python train.py --arch="swin" --model="self-supervised image encoder" --dataset="microscope photos of single blood and bone marrow cells" --train_examples=48542 --image_size=32 --crop_scale_min=0.4 --horizontal_flip=true --color_jitter=0.4 --method="moco_v3" --norm="layernorm" --norm_position="post" --activation="gelu_tanh" --mlp_ratio=3 --head_dim=64 --fused_qkv=false --bias="qkv" --qk_norm=false --parallel_block=false --inner_norm=false --patch_size=[2, 2] --depths=[5, 5, 5] --widths=[80, 160, 320] --projector_hidden=1024 --projector_out=256 --projector_hidden_layers=2 --temperature=0.2 --target_momentum=0.99 --init="xavier_uniform" --residual_init="zero_last" --optimizer="muon" --muon_scale="original" --lr=0.035 --momentum=0.95 --nesterov=true --orthogonalizer="newton_schulz_5" --adamw_lr_other_params=0.00097 --grad_clip=1.0 --steps=4100 --batch_size=128 --epochs=10.8 --lr_schedule="linear" --final_lr_fraction=0 --warmup_steps=820 --weight_decay=0.04 --adamw_weight_decay_other_params=0.01
Rows from block 7 of a small self-supervised image encoder, named by matrix and row number. Rows with one number belong to one neuron. Each number is 200 + 30 x the weight over its row's rms, rounded and kept within 0 to 999. All counts start at 0. After the name is the row's rms in percent of the matrix's.
After each neuron's rows are labels from the 100 images, of 14976, where the neuron reaches its highest value: "top examples" is what is common among them. Only what is clearly more common there than usual is listed. The data: microscope photos of single blood and bone marrow cells.
# fc1: MLP up (model.blocks.7.mlp.fc1.weight, 480x160), inputs 108-159
# fc2: MLP down (model.blocks.7.mlp.fc2.weight, 160x480, transposed), outputs 108-159

fc1.1,076,250,244,242,186,267,185,189,200,189,206,182,206,204,192,234,167,262,218,200,285,172,171,216,223,240,249,192,200,194,171,174,179,213,188,171,170,189,173,190,171,182,199,236,219,149,263,195,238,130,176,138,178
fc2.1,080,251,182,222,226,163,189,134,242,193,156,187,219,161,214,223,174,221,199,245,237,239,193,213,192,184,187,235,259,228,194,188,194,218,227,203,146,191,171,243,186,215,179,245,171,151,211,187,211,196,181,185,184
top examples: cell type: artefact

fc1.240,067,227,187,231,197,210,159,222,266,242,197,236,229,172,150,220,209,181,208,181,204,212,161,237,176,171,205,191,181,217,211,156,205,180,242,230,195,196,198,252,142,191,197,144,184,184,173,240,207,205,170,210,224
fc2.240,067,242,158,181,224,192,226,224,209,200,216,212,263,195,227,214,184,190,183,177,208,230,192,216,161,191,199,203,201,175,161,226,219,249,242,213,176,164,166,210,239,189,171,195,172,136,192,174,199,195,168,206,186
top examples: cell type: lymphocyte; cell type: artefact

fc1.404,041,190,199,241,192,214,212,140,222,198,220,191,204,229,270,197,219,149,276,164,201,150,202,198,204,177,198,188,230,224,213,153,218,257,179,194,155,220,212,216,168,201,165,178,241,156,171,210,180,193,191,205,207
fc2.404,041,174,246,234,205,184,240,182,208,194,222,194,274,186,143,156,206,224,198,216,248,194,191,255,225,161,249,174,221,203,195,168,212,241,211,202,157,176,212,195,194,131,169,186,282,182,180,237,215,195,212,180,234
top examples: cell type: segmented neutrophil; cell type: artefact

fc1.221,061,167,226,209,169,155,201,189,232,234,203,154,185,242,194,200,179,274,255,194,186,228,180,215,232,259,199,170,223,208,190,218,171,217,180,192,176,210,193,223,181,216,204,236,190,190,208,232,223,164,150,242,247
fc2.221,067,195,198,140,217,200,242,239,175,195,205,265,185,215,194,170,172,225,198,249,207,135,171,181,185,176,211,196,196,278,227,196,256,160,201,194,216,214,200,217,171,234,187,172,200,202,179,204,218,191,211,165,207
top examples: smear: peripheral blood; cell type: segmented neutrophil

fc1.72,186,197,194,234,209,212,170,223,146,172,196,219,182,239,180,234,218,198,205,206,142,172,261,174,244,205,174,159,180,260,145,187,204,177,204,183,132,230,218,247,241,212,189,254,190,213,197,172,173,195,213,153,152
fc2.72,158,226,196,199,234,237,227,156,200,151,177,208,180,201,195,176,206,224,173,219,243,252,209,170,200,153,186,207,214,209,180,184,182,219,218,246,247,135,174,211,187,242,223,230,186,191,212,170,224,228,210,200,196
top examples: smear: peripheral blood; cell type: platelet

fc1.217,059,195,200,246,146,198,187,154,198,236,160,209,262,213,207,237,186,192,233,138,224,245,166,211,177,207,182,206,212,227,200,228,220,165,248,214,138,198,166,193,139,198,137,195,167,201,216,249,199,219,216,244,164
fc2.217,047,161,218,176,228,207,230,212,243,160,195,202,192,233,185,150,167,236,209,216,189,155,179,240,175,194,256,180,182,217,188,195,161,189,183,234,150,170,209,228,190,192,219,208,206,207,209,152,193,223,186,175,187
top examples: smear: peripheral blood; cell type: segmented neutrophil

fc1.350,143,188,189,140,232,260,201,203,182,167,182,228,201,197,185,150,216,164,201,170,213,220,219,214,270,214,266,198,227,181,202,183,208,160,185,163,165,169,170,194,214,198,222,169,155,206,172,221,166,213,229,161,200
fc2.350,138,189,232,215,220,172,222,206,233,235,156,216,217,224,164,222,213,221,216,187,183,162,153,207,170,153,215,213,186,153,190,169,226,131,169,227,194,171,251,217,154,170,214,156,173,224,186,187,179,201,201,196,175
top examples: cell type: lymphocyte

fc1.340,034,171,207,148,227,256,180,162,208,178,160,201,214,214,202,155,287,169,204,160,219,227,185,235,185,241,204,196,225,140,210,201,209,196,229,181,214,217,238,148,208,213,161,243,244,169,186,209,182,195,202,159,184
fc2.340,031,209,205,237,191,178,197,198,202,220,188,190,178,176,193,176,154,168,189,218,137,157,203,185,210,220,168,203,162,288,165,256,208,171,203,200,155,205,177,226,189,147,229,155,193,156,223,183,207,164,188,241,235
top examples: smear: peripheral blood; cell type: platelet

fc1.341,021,184,208,187,192,226,236,182,200,206,166,222,188,195,205,186,160,214,203,193,168,226,142,208,163,233,194,171,242,226,139,152,132,187,208,203,178,199,204,212,162,230,172,215,239,186,174,201,179,229,209,264,226
fc2.341,022,198,226,218,202,192,196,182,195,175,191,196,172,185,213,186,209,173,180,194,133,204,217,243,178,182,203,157,194,218,165,252,211,210,254,161,154,131,204,168,200,226,201,190,144,210,223,184,193,251,146,243,204
top examples: cell type: lymphocyte

fc1.194,070,197,185,187,193,215,187,156,160,262,169,256,181,224,140,219,187,134,157,216,163,202,213,241,226,185,221,177,181,142,173,195,194,168,214,191,205,199,161,196,160,204,254,191,207,156,238,234,199,153,179,205,196
fc2.194,089,180,261,212,233,236,216,179,212,228,184,237,195,174,135,173,195,205,172,194,215,236,239,214,214,183,216,180,192,187,184,197,254,191,230,129,179,225,223,216,157,189,165,196,200,140,198,200,182,185,212,180,219
top examples: cell type: lymphocyte

fc1.426,164,207,215,200,150,215,163,232,275,201,214,209,197,186,219,158,241,164,160,221,208,196,164,187,188,203,166,224,182,198,229,195,187,230,177,182,163,254,235,235,199,197,239,196,160,162,161,234,183,204,257,240,227
fc2.426,155,171,189,228,223,228,241,207,211,100,170,229,148,228,232,194,207,176,235,185,175,176,247,204,267,183,273,204,210,197,193,178,188,236,228,203,198,187,179,250,220,189,163,256,162,226,207,169,190,198,192,184,190
top examples: cell type: segmented neutrophil; smear: peripheral blood

fc1.356,169,172,166,232,194,160,212,247,250,168,202,225,176,233,194,221,232,212,182,184,170,214,187,152,206,208,170,199,192,182,180,207,206,166,191,193,237,236,194,232,205,168,223,169,211,202,203,199,203,213,254,254,234
fc2.356,157,229,186,200,223,180,231,226,217,193,228,260,201,217,213,179,234,209,216,214,185,211,184,211,226,170,241,257,176,229,147,188,213,148,209,175,143,212,234,226,183,219,137,165,262,168,207,173,209,198,183,202,195
top examples: cell type: segmented neutrophil; smear: peripheral blood

fc1.148,100,184,182,220,176,185,234,185,196,177,280,249,217,146,233,166,186,153,188,214,184,227,192,206,181,197,168,195,210,133,221,201,175,172,196,216,207,147,204,170,210,170,172,235,292,230,218,145,233,229,174,173,241
fc2.148,077,230,197,184,183,183,235,192,213,124,206,209,156,193,193,207,196,194,243,198,150,169,196,204,222,196,148,185,191,240,220,220,209,256,195,260,279,205,189,200,184,197,225,226,193,202,183,219,209,227,215,172,185
top examples: cell type: segmented neutrophil; smear: peripheral blood

fc1.294,051,187,219,186,204,156,189,199,153,242,177,200,193,145,208,230,202,228,204,143,256,205,246,162,210,226,140,199,215,205,243,141,213,159,206,202,164,203,267,200,236,152,220,184,186,176,170,206,189,216,208,140,155
fc2.294,048,222,170,237,161,198,142,216,191,231,234,225,191,183,209,215,203,214,182,190,225,203,230,225,202,185,193,213,193,174,161,216,219,152,239,242,197,164,184,246,248,206,181,174,210,170,223,162,195,177,229,202,198
top examples: smear: peripheral blood

fc1.248,145,204,223,238,201,193,231,183,220,205,222,211,184,233,193,179,186,214,208,194,176,202,206,235,218,215,223,197,255,218,247,137,216,114,203,172,185,188,186,221,247,196,207,230,242,193,195,180,159,199,196,161,207
fc2.248,185,203,185,212,177,176,242,191,161,155,224,223,149,139,180,221,243,156,165,167,260,231,197,194,200,269,157,179,148,155,159,176,190,193,194,156,174,211,214,151,231,203,190,212,249,138,193,235,147,186,239,203,186
top examples: cell type: lymphocyte

fc1.197,045,269,134,189,231,202,192,128,193,213,203,175,216,248,191,178,263,280,198,204,250,166,220,222,177,210,166,239,183,217,199,214,204,195,142,203,172,216,181,204,182,238,171,174,185,166,237,229,180,230,229,189,219
fc2.197,036,176,227,189,179,182,231,227,190,162,169,230,198,220,202,188,207,225,219,235,183,154,190,263,210,205,229,170,209,261,216,200,217,244,231,172,150,170,201,178,203,158,198,213,241,169,177,229,219,284,235,231,194
top examples: cell type: artefact; smear: peripheral blood

fc1.285,231,198,196,191,211,224,163,213,122,182,195,204,194,230,188,117,159,238,222,224,198,201,170,248,237,199,212,179,242,238,185,231,140,174,182,207,188,207,218,192,183,196,175,160,199,206,219,240,210,166,280,199,230
fc2.285,208,199,195,228,195,204,169,193,207,215,141,195,204,199,158,188,214,252,157,195,217,207,227,217,206,198,185,209,214,150,202,177,165,184,216,261,214,147,200,235,161,153,207,178,214,236,234,198,193,166,178,227,206
top examples: cell type: lymphocyte

fc1.188,163,200,223,242,190,199,213,192,230,160,208,228,194,207,207,171,204,277,255,212,217,205,146,246,238,208,190,187,232,177,207,234,228,154,215,203,145,182,198,212,208,216,164,182,197,151,212,174,217,173,188,186,215
fc2.188,155,195,207,205,202,244,151,234,200,192,198,190,205,195,168,189,197,237,227,173,136,184,184,220,175,183,170,171,206,202,218,240,221,242,210,198,174,194,210,230,196,149,210,200,249,230,239,187,221,201,144,218,222
top examples: cell type: artefact

fc1.21,092,225,185,180,174,188,173,231,277,194,235,201,209,196,217,177,210,150,179,219,187,189,182,171,244,178,166,200,184,184,206,224,152,220,235,219,187,215,201,206,194,178,223,203,183,215,190,206,206,219,200,192,246
fc2.21,084,202,237,201,208,220,213,200,184,156,176,220,146,184,212,183,188,185,235,224,147,182,232,228,264,229,97,171,218,231,200,203,195,201,211,207,159,171,190,258,207,186,184,254,166,198,218,201,192,154,142,227,176
top examples: cell type: segmented neutrophil; smear: peripheral blood

fc1.274,044,200,222,227,193,204,186,198,206,193,198,194,214,227,215,213,196,222,178,223,202,199,173,235,182,252,172,185,198,216,139,204,201,188,151,229,226,228,185,240,182,179,157,181,194,201,188,137,198,227,204,240,224
fc2.274,041,216,221,186,196,218,249,186,218,134,215,211,221,182,135,151,207,203,207,251,245,170,191,210,231,182,199,159,208,201,169,177,216,140,223,273,263,185,215,224,159,239,172,194,201,189,204,194,170,226,225,163,195
top examples: cell type: segmented neutrophil

fc1.478,054,246,187,233,168,242,183,210,187,241,263,177,182,279,202,214,186,239,207,224,212,220,173,179,147,235,230,222,207,152,193,179,198,191,145,240,179,231,183,205,177,199,155,207,160,163,192,182,213,198,228,192,181
fc2.478,055,195,205,155,175,200,125,181,199,188,225,200,197,174,187,208,144,221,227,197,214,225,232,250,246,216,225,198,260,203,173,239,206,181,210,195,199,213,176,200,145,211,170,230,200,169,225,209,224,193,232,221,209
top examples: cell type: artefact

fc1.238,047,203,231,232,235,207,218,192,237,202,184,235,268,195,156,185,219,238,220,173,262,187,193,241,152,190,232,242,186,186,208,244,160,168,235,198,167,216,154,165,135,235,211,224,208,216,216,220,195,197,196,175,175
fc2.238,043,265,181,209,219,255,194,193,214,183,172,204,213,189,220,121,210,159,215,193,227,149,122,231,209,172,235,173,233,247,207,247,211,192,214,191,142,150,162,228,231,197,188,247,198,187,212,211,191,156,247,170,217
top examples: cell type: artefact

fc1.424,065,166,258,220,150,207,180,211,163,194,208,167,192,236,188,143,214,231,183,159,239,213,196,211,237,177,193,178,246,168,198,218,179,205,238,185,173,197,218,163,181,150,167,186,204,222,202,241,188,195,237,264,215
fc2.424,070,216,243,188,184,221,193,200,147,207,171,219,226,146,222,161,239,230,172,239,229,200,186,267,249,202,231,174,203,221,132,217,202,200,212,205,192,184,215,209,248,221,191,180,246,170,276,188,231,212,193,152,160
top examples: cell type: segmented neutrophil; smear: peripheral blood; cell type: artefact

fc1.91,160,190,152,145,204,230,205,231,207,192,204,225,202,220,163,179,194,197,227,240,145,226,221,189,181,217,178,207,188,243,157,228,242,175,160,192,260,180,185,186,284,186,202,172,192,243,166,159,208,177,176,165,234
fc2.91,120,189,148,217,187,231,175,204,215,164,201,219,209,185,174,244,223,183,216,209,201,249,185,149,231,270,212,184,175,264,178,236,177,149,207,225,202,150,159,236,215,150,257,193,211,225,259,175,180,190,254,193,195
top examples: cell type: erythroblast