config.toml
norm_position = "post"
hidden_act = "gelu_tanh"
bias = "qkv"
depths = [5, 5, 5]
target_momentum = 0.99
adamw_lr_other_params = 0.00097
warmup_steps = 820
Rows from block 4 of a small self-supervised image encoder, named by matrix and row number. Rows with one number belong to one neuron. Each number is 500 + 25 x the weight over its row's rms, rounded and kept within 0 to 999. All counts start at 0. Numbers have three digits each. After the name is the row's rms in percent of the matrix's.
After each neuron's rows are labels from the 100 images, of 14976, where the neuron reaches its highest value: "colour at peak" is the nearest of a few named colours to the mean colour under the peak. Only what is clearly more common there than usual is listed. The data: microscope photos of single blood and bone marrow cells. In brackets: how many of the 100.
# fc1: MLP up (model.blocks.4.mlp.fc1.weight, 240x80), inputs 0-79
# fc2: MLP down (model.blocks.4.mlp.fc2.weight, 80x240, transposed), outputs 0-79

fc1.193 147:484516508544534447503487502504543476503511466508521515478531510486519531467492481530550532475459558538520494508473510484471519482492512480483477485527472534507455486514471507503489478479525544506485470515496488532480478502466473515515452487
fc2.193 179:495524508561465496530515505457458495516488506488543520501447507503492453461472503519466536498492466502520520521496515541489494501501509503476495497492468456507425519497452502501493484541530519519508477514469499502446495506524513488506479495
colour at peak: pink (63)

fc1.40 360:520542511531467494511482505466479522454490490497498471516516486497483492498504487462528506529523469559511480504491502460493535493541517511521500506524518521429498489473500468457500545531487478533486518512505484547508445472539521493524499500
fc2.40 349:497570521475512486538500542477528486480492505498490434511512505527511508520472490468528514541501469520492453499516494496485487482543531511481502523493517520455554477468515465487485517521455490532484525493491502511532452491509502495480514533
colour at peak: blue (42)

fc1.175 312:488513507507501484501482530466487508491470500489545511486570481527516470459473498528524479501505486557509497505481497500545502472524511494490491522474492559453481484484496483466486500529525479512460526503463488523457483472551508496553494504
fc2.175 313:480540509484514501479513500482523532537491458488524521474548498506517449504484487482518435497542464536501466477492503489560511489517517482456534542480500511498502480479488508472505477524498459496491517500456499509530453489518507471491503534
colour at peak: black (100)

fc1.5 073:514521507515516488480489485509463490497497508504498417550479467545494526489494519483494555521509547461470457512503492533492504531529479518508489534535490472516505453479528488511483518511467532482511495464515494523468487516454506508523524511
fc2.5 076:543514482496539525487529525515528513465505463498456448522459476517508478533506477501525529459478529504534500509483511552508494497482472522463458508481450525508495467513515512515543463504502508503497491449485513507532460508498512519483478521
colour at peak: pink (84)

fc1.105 048:525504519492482505484459461482531536505514504503473536509472489455533511512460502505517487505481519480512513510520482587495529539515517454500506509481467498508503493502466544502476519477506527487497484488533463442484527507533464503519470527
fc2.105 048:494443536521435488461506496529500496486512518533490538494551517471484521540499511494487527506499505482536499468499502527468526544479482465544495539491476499499506497501472492527534503452544493481510476459481504504525499449485529495506505489
colour at peak: white (99)

fc1.17 083:528475511503488493502466514423494502508522540503470483504468529486494529571507499459483517483479496511483528518500495510465497511509490539511489480546502488489515512497547490472516530489532531505498469506498477474447546496534484479469477460
fc2.17 075:545515506477507542496516523490548475494488508482469517482482479495512454499500466449561498457488512530511492523514559537471479486500477520521484476495512483528527479503526493523519482507484520506479487502449510471530517478524512488439478519
colour at peak: pink (70)

fc1.30 157:484531471545498521530547444505508479491487467491496548539547534529505462493482484508504509482467467507527533514515502503481538502496506483485436465498474525509482490482477502501480467486494532503493494493505465495510498499528485522540435511
fc2.30 145:492511506514482544544516504480517483521483513498567465480476509480504566495504515525478521516548518474517495531496484521511503515533537491497467516517462491492454488533442512491460460517513503539513488506507480532472464526480480508525511492
colour at peak: pink (77)

fc1.52 079:497483487555513524471508500511501482525484507539477478480465463514508529512505478575528519489495549458501486457481499526508575490482500480503477480507513519477478495487478523488460518484509492493511493532479506490475505507557519543472504472
fc2.52 066:452471562474545517561498534506503526481515449510519459538460470516468514500513486532508515477495499493519534455508464491489519505470512506512499483516491537535478491500479483498498471473490479475519463530512459504538520525501497489496505514
colour at peak: black (39)

fc1.64 098:485482500502522469507499495502457473487504516505484508532475503519507528519473538522468504522507470549461488518507470460545500516501498508503505483507491454538488472477585498487530498513474563490524482489460507514530497494537495508465467474
fc2.64 114:521523516459500501525472533484525495477484462507515504526450498492478464473501488476537497452490508558482516484515504496547485472512544500475496449486474460506539508541508498511515491475480530510526502528512506509469458556511514519533493488
colour at peak: pink (77)

fc1.216 109:527472500497487478481503488461467528514482474500469558505501493504518455438514486471508540484521482514516492510512518556514527521490495487535477481478485495516449446529492534532492504467498535458516501486510518522507528494543499519498461476
fc2.216 100:471447500496499521572484494520540488500515484490512451495536514494481515473525505472525495475485530472488501499489512548458514502507525497516513518492498545556483485479461481487496482481497483442538485503532516517479492550466486505504517531
colour at peak: pink (53)

fc1.127 128:518500489482474479469516558490505525528530491475515477550462497483499501520508493522485538510515559463508506488493464541464489478479496487467525488461487544488522537503473498463474539481523497490509477478468462494488496511559526471512502503
fc2.127 083:517488525492468494472545487475485497503473545496490531479518520499508490524467515488462453498503462507509518533474566464508504527538484489495511551494481485540539519477492537509476430503532516480533482532515513499518511477485476508492505484
colour at peak: black (41)

fc1.173 080:466484497489503493511484499482530515439469503505529487487557460527506459536481521520535486495497510480520490513494499498536477504508525533480450515489462479490500524484533486517543490450539546513501501502464523485516560523510482510463483504
fc2.173 078:499528469486542528450478572472467493508493483475474492522482532530521459533501483490519519443493521516520515511484512495536493477459529511487518450520486524515509491506514499484526445482484525506498483508500516469522513529492512490513447520
colour at peak: black (97)

fc1.182 084:519460522525472473488466447501501487490549555495496476514499476498466560544502512491498506498511483503473539523500500480513504503490455516512492517569478465507501481481520469447532515482503493512502478467526524487475495516498498544490520533
fc2.182 088:516517484510507525486495528481543486456533480475493468511494451492489459516524442506525516471489505522486522448499515524517502520460531498464490507517478499548548513514541491471540498480452498509476507513505484491530480538460501483506467514
colour at peak: pink (71)

fc1.67 095:498507519489502505548515500511489527481487528474489460525467474533492483541488463461459544470476519499517462512461481505484475516541493523511484518532539459507521496503490498526482465460473572535471530495514516527502497480514490519480502493
fc2.67 099:514511464533508518504521536555517511513483461499440485506451471512489519486487506496516547487469538512527471477500514564475523510468503485500457486483493536499502477478528482495496477493498478507483491491511544463517465517537539518508476529
colour at peak: pink (75)

fc1.23 072:495519525443477455472483499522520475499468481483476548504471495513510506517482462467535517532510498506531533504513471475478536475527489472513540519506497478538518518482468542491453506489497572478525520519471511520498507533498476507488500524
fc2.23 069:490464544522484526470509505548469491453518480507443485510476499479491505505507494470516518484480509498486535508521522538521531530511535443531473530484503507498505509462489488450509458465506497511500502495461502510468528504492521571524504510
colour at peak: white (100)

fc1.156 046:511467512489473512473490475553481498522551467457485539532504543506504512525476473506541515497511518480467503498487498490501536523498529513457487534478488483555533470508492499481481522446531520522528523498504491457479514456504466499508482476
fc2.156 050:525438518536453511455480503533501485492473524481506543548521463482563508481505504509512502545524523494516456449509521515480535501520486509483515495481493475518499508506505520509515503496528482455543490477481470483513515510506505513482460459
colour at peak: white (99)

fc1.36 034:483429479499503505526537511520537488482502474502494517508491460501485490483457516537505534549473514542496480484515519543549535512472497485502462520463448547527476481524476538482489485501488510471512510481496492470490510501511521520538514482
fc2.36 035:450501493498489528518491522524458508488501464489502477522467518548486478476488467531483499479524512489540490510502521519542487495488486516486522478516531565535456537536483479523487475502482485527484494490561490461498508490516529467454480483
colour at peak: black (92)

fc1.128 072:487469517519485465483489490501531515527486546484509508527497495494506564562484538524471510527493503513513537532499489486509472497494509459490460480488470490515476502517509480461471537524489480455524531527500497524523535483500480495456482438
fc2.128 065:482479521502477462496490517520565461495469519525513550505528474476526493541506485500486513527503474518485531482458542494469473534509482505531498471496474464544495499484490478505530514531475481462526505506454535527511484474512484480510532459
colour at peak: white (99)

fc1.70 070:497537489511496526524447515509496493490481514532455440509492476490521544531518520496470567533487521483482464522495472496479526485528481509497488518525471458496495487487494490511550487499477506491464515479502506557480498544465480530509493532
fc2.70 077:505533463542523507506518528507520499455518454519470457498466518522522479533488493488523530487481511512475499512469505531504504502483534505454450481492465495526512515510474488506547461493485533517475519509527537497525479550488494498467450530
colour at peak: pink (87)

fc1.177 116:501505482475525488477474503445507494494515529464443475523475509516489462484489555517501507478495428495481538504524497516509464511539527509486503523482505482536537499517542469487522521507486497505484487557510521512547500508468468473473500500
fc2.177 100:420482515497520535546485532450502516511474476543503480506489507519488521491499532508499550509513466451521501518511475512523520516529507466519521533515472507471436485491485492504504485498497477489495489527507490556513517511461479499460485489
colour at peak: grey (76)

fc1.137 102:504526508500440490508470496477513494521532491478452460540479488494500567554523523475475484465499518517500517497520498493436528526489512495520476478530474449488524502502523536451516516502494527524513483511527507494513528497521469527495510485
fc2.137 108:513513478492510509496480494509574485485497491484472481509491472525512436531475501481517536509478503515522497504506492549480494501488522536449429468485482482518538481486524511505523460472481525519499538509495547492530484524516528498489458510
colour at peak: pink (82)

fc1.160 087:487461508535509472511495554472496445530509480490517540505506492520504497517505482540479472466469548460497516482481517514510537505494528494535495512480516545499493503515488501523489444462525532512512477497474519488506543486546504512548479460
fc2.160 123:452484499474545508517480520481502538483528460477492450547469530554478470510528485523504514430487493472500532501487487502524507479502518530486497472542504519526430492490510486513519485488472503489493486508531505502529509535472495505484474511
colour at peak: black (38)

fc1.97 192:532523516527471478497492480480478567474494519506491498554512549490509542521522508482496508456490468545507511502495505473486518514543492531505521468465515471466532446482519439482501515529505486517483489516507466504523494464486485492470514514
fc2.97 202:533522507514466470484478464491542488469527516508497536499476507518493500494480493467487524544470507509497524501516499460485470477526513504540446496518543531483552481455534507474515564535496511524506512501476489516443471523491518512505499493
colour at peak: pink (58)

fc1.96 087:512486513528473501479475518487473480481502499518428485529471497538472542532516504499478554504473516495473488526508469516470536492488500521479482506532506514471538507497530467481502522487495497529509432504504511460485502515487467527497564529
fc2.96 102:495530512478484511488508521491537500465507477471450476526478473568504476531483463511531514454470514487534517497519504519518542497480531492459480489494483475498538498483507455546537502460520534519489492502532493487528490512518501487468461529
colour at peak: pink (84)

fc1.11 188:495519487495502499513484570497480526483491485471483525517531487567490451481483471485496510492500593523535521514482507505475517496485504492520469503483471511534508469475512509549512504512487524511457510486479476497473515496503465499461460488
fc2.11 154:464533486540519534521493482497508522488491459474533487535491510507537511504464488561533550527478489507495503515485486511486495533546538474474463505497493504510494473531492498498492459475511559491490500510477517489420495492486510531489478488
colour at peak: pink (74)

fc1.188 073:467516490487463532497511517505522493497485530462452525532537515492503512484499534484484567528508507472495491498499502551506512515493544459503502522555486493505494499499442547496455514480474511526488502456544497469504506508472499478477465485
fc2.188 074:497484496541463506515528544563516477468508497515524528448482522489500492505470466514492511513443472504492485504512527519518483520511508493486513467454440454496502496504466514510522503503565548471524540496468494502491491518506495501510499474
colour at peak: white (98)

fc1.139 082:543501502522505499520477501517447497489498508509434467553501507526485551509523490424475528520469545480494454482476485553465506491518499505517500509505490496480537483462526506494516494509505535522474494486520525497463507521487471521504496507
fc2.139 094:513547496512502537510489538518535526485503472473470472513450481534493461535494466499543510486451514533504506490484494571481528473493515508463458485496482474526532475512498478501529478488463557514502503505503497467506507508516513485483477526
colour at peak: pink (89)

fc1.141 087:463508492509501476466509531484483541516458531490541512518479551463499469503476531505519545503509511509495546503474517535472482525491502529527512510472503526466526454507466452502483479513514456484506511521526544487524465521507519494465473525
fc2.141 066:468483525487479487506476486491554467477518496509482495518530496520549508521489505515520459513491510511488468505502491422535491518535496493492472490503522501529475527524487478508490524512480502498505545517444446444464505476483470498539466490
colour at peak: grey (60)

fc1.159 090:520479488481513501508474467507503479534482534523472575508488477483537506513487504538524468473515522514511502513520496500497496533477487473469506471476470521528485514477500515522520490480520545494545446495490493480451519529560460480486474472
fc2.159 128:514436505503478495492521494509509503520502544532517522527543504468459535485518541486481485552470500482510478520480524486451503487495475473533511512488488503514489507508481506493467493502526460442530493508453494534516555479500503513494537458
colour at peak: white (97)

fc1.39 086:493483522515467493468522473492479494485529525520501523470487453554497523501532456539497468493507497469485508468524509464484514523496484522541476518542483559552537483519501503525499489480493510483517478519420521483484505500521496487490489479
fc2.39 077:488426487492536501482497532472454512474497523519524503504493496481486517473508488478486493449455489489524456471495522517515539487487495516502540498482486515499442482511469512526502493517534522469498505539511508517548561487479532526495532488
colour at peak: white (94)

fc1.92 096:448449510499553471505534539527543493552504486496562548468518514527495520497502480527505435476494488494509543489518506517482506486506492482509500469510500521519480494535435502497494470465523483466508488504484492491499511492500512509530499500
fc2.92 185:469492508474541518513500529470494535495515479464490461534456523557497483504499492486509527427488510475528537498491485492552496482460515521497447464521505529499471484526536480519497473480464510506501489523512527487515490546481504492493488523
colour at peak: black (63)

fc1.38 369:520539521515470466480495479477464528479516519487481522542510512470505542481504518497506536488464530537508521533481484457443490505522490525478487496544502463474489479472519470487509510567522510524473493521495482482469468490504483491547516525
fc2.38 359:523553521504472464456529481530479529465515533488448520516493503442514523485505481471502532487472543521518501516484486471478489510524506518472478503519495439509491490502536490513539506548489504527485518490502476487499452514464472508510499532
colour at peak: white (94)

fc1.152 092:540492512523472491525467485466494476482518507515445446535467499507482548543521478481476557499482527494495481502511504527474508506524498526485461492550481484491557484500513481502509516532505540510482471483537527494477518464486482522480493474
fc2.152 105:518529473494533538522491532511553486467503478479478466510463490550502479501498476481531529471474518491533504514488510546478496494490518518467460484483486506519522485503510491506540465485478566523479503489490499478556459520516509492480454526
colour at peak: pink (89)

fc1.62 076:507519486508482477501452490508517488531515493487440451539481490489460508551541498479484542500458524485520485497477488545490528539495522491508478489550507482500486505490494498498471515527516516522482440516553506499471505499543457517487502492
fc2.62 084:537503498523469494489509518538541481444498467477468492480480498513506469523493484506548477482484538500530486498480552537473490515479480528484448513479486477521542501483513476492512485500517539524487494480480549478534491493544552487489472512
colour at peak: pink (75)

fc1.148 165:452493489551486483519511486512498521488489484474558504500522501526512487494467476511535515458519544510524528519491493515480533503523533499498487506525449540498468456471465518535498466515518559512489516488454497523489479477495494516469455508
fc2.148 179:467486526504466471518494536518456548480484494493544494513497524491516514522499492525522513517516490501508519503488482521519517492482506493505488493506467545533428520485441509516456484478497542477508499493447510537427509483513503534521501509
colour at peak: pink (56)

fc1.93 081:482517513488464483528475470525495494491512490467433489537509476519508530514525504477497545504493506476481461494483514568522510511493528497536480513508467494514474450498516509518525532498497528535508501488548500514457505510490438506547473489
fc2.93 081:530501491520481514495537522542516486521492509461482460494494509522541474541476468483531497490431551490526495520500503557470498511511520518475469464463498488516502479472483521501533474467469535499508504493471523482519476531536532487489477501
colour at peak: pink (50); white (50)

fc1.106 226:474536505522517509491529503546490555489499466493491527456533511515500489464477475537538501474441503503527521494480514480470501500505507471475485485495469573521482471498489520501459473489483540496482509512484464513483471516523472503527453494
fc2.106 235:482477488531475524558511495489461541515504513517584482504501525508506518454464505549494498509524545482499575488495501498503507518504509490506515477493475488498470493506478505501454477472515490511513514512468519530457475485464495529526498515
colour at peak: pink (68)

fc1.169 101:462494514484509528495532469519528499500453476501440523517515504524533496488477489512545496471461461480516467509523489477484494537502518555513528525531506482524508480502474505522495445475481541517511505517436530485532495502472479491496483479
fc2.169 102:521454497537479500487504495502488539510510486518505496478456517521479530463489466492482474522511492486529482478501474509438512501531497494558501508473514475537449493503459510533553486501513508473528494491481542547523529475547507495494521475
colour at peak: white (94)

fc1.206 038:505519494472468514499510503501482508508507539508493521466491447513491499514475504523546508539482505455465465525541507490469496490491472577495493512488476507550523511533494519521482483486521539486477477486471473453488513479467514544461500524
fc2.206 046:504491526499434513451547495491485486489496536476501518488503473482505463518495463514479505526491539508545456501495512475500548473482504509485485511486493499516472540557507542511516527454528499487516469477500528533505545471480541508488483482
colour at peak: white (99)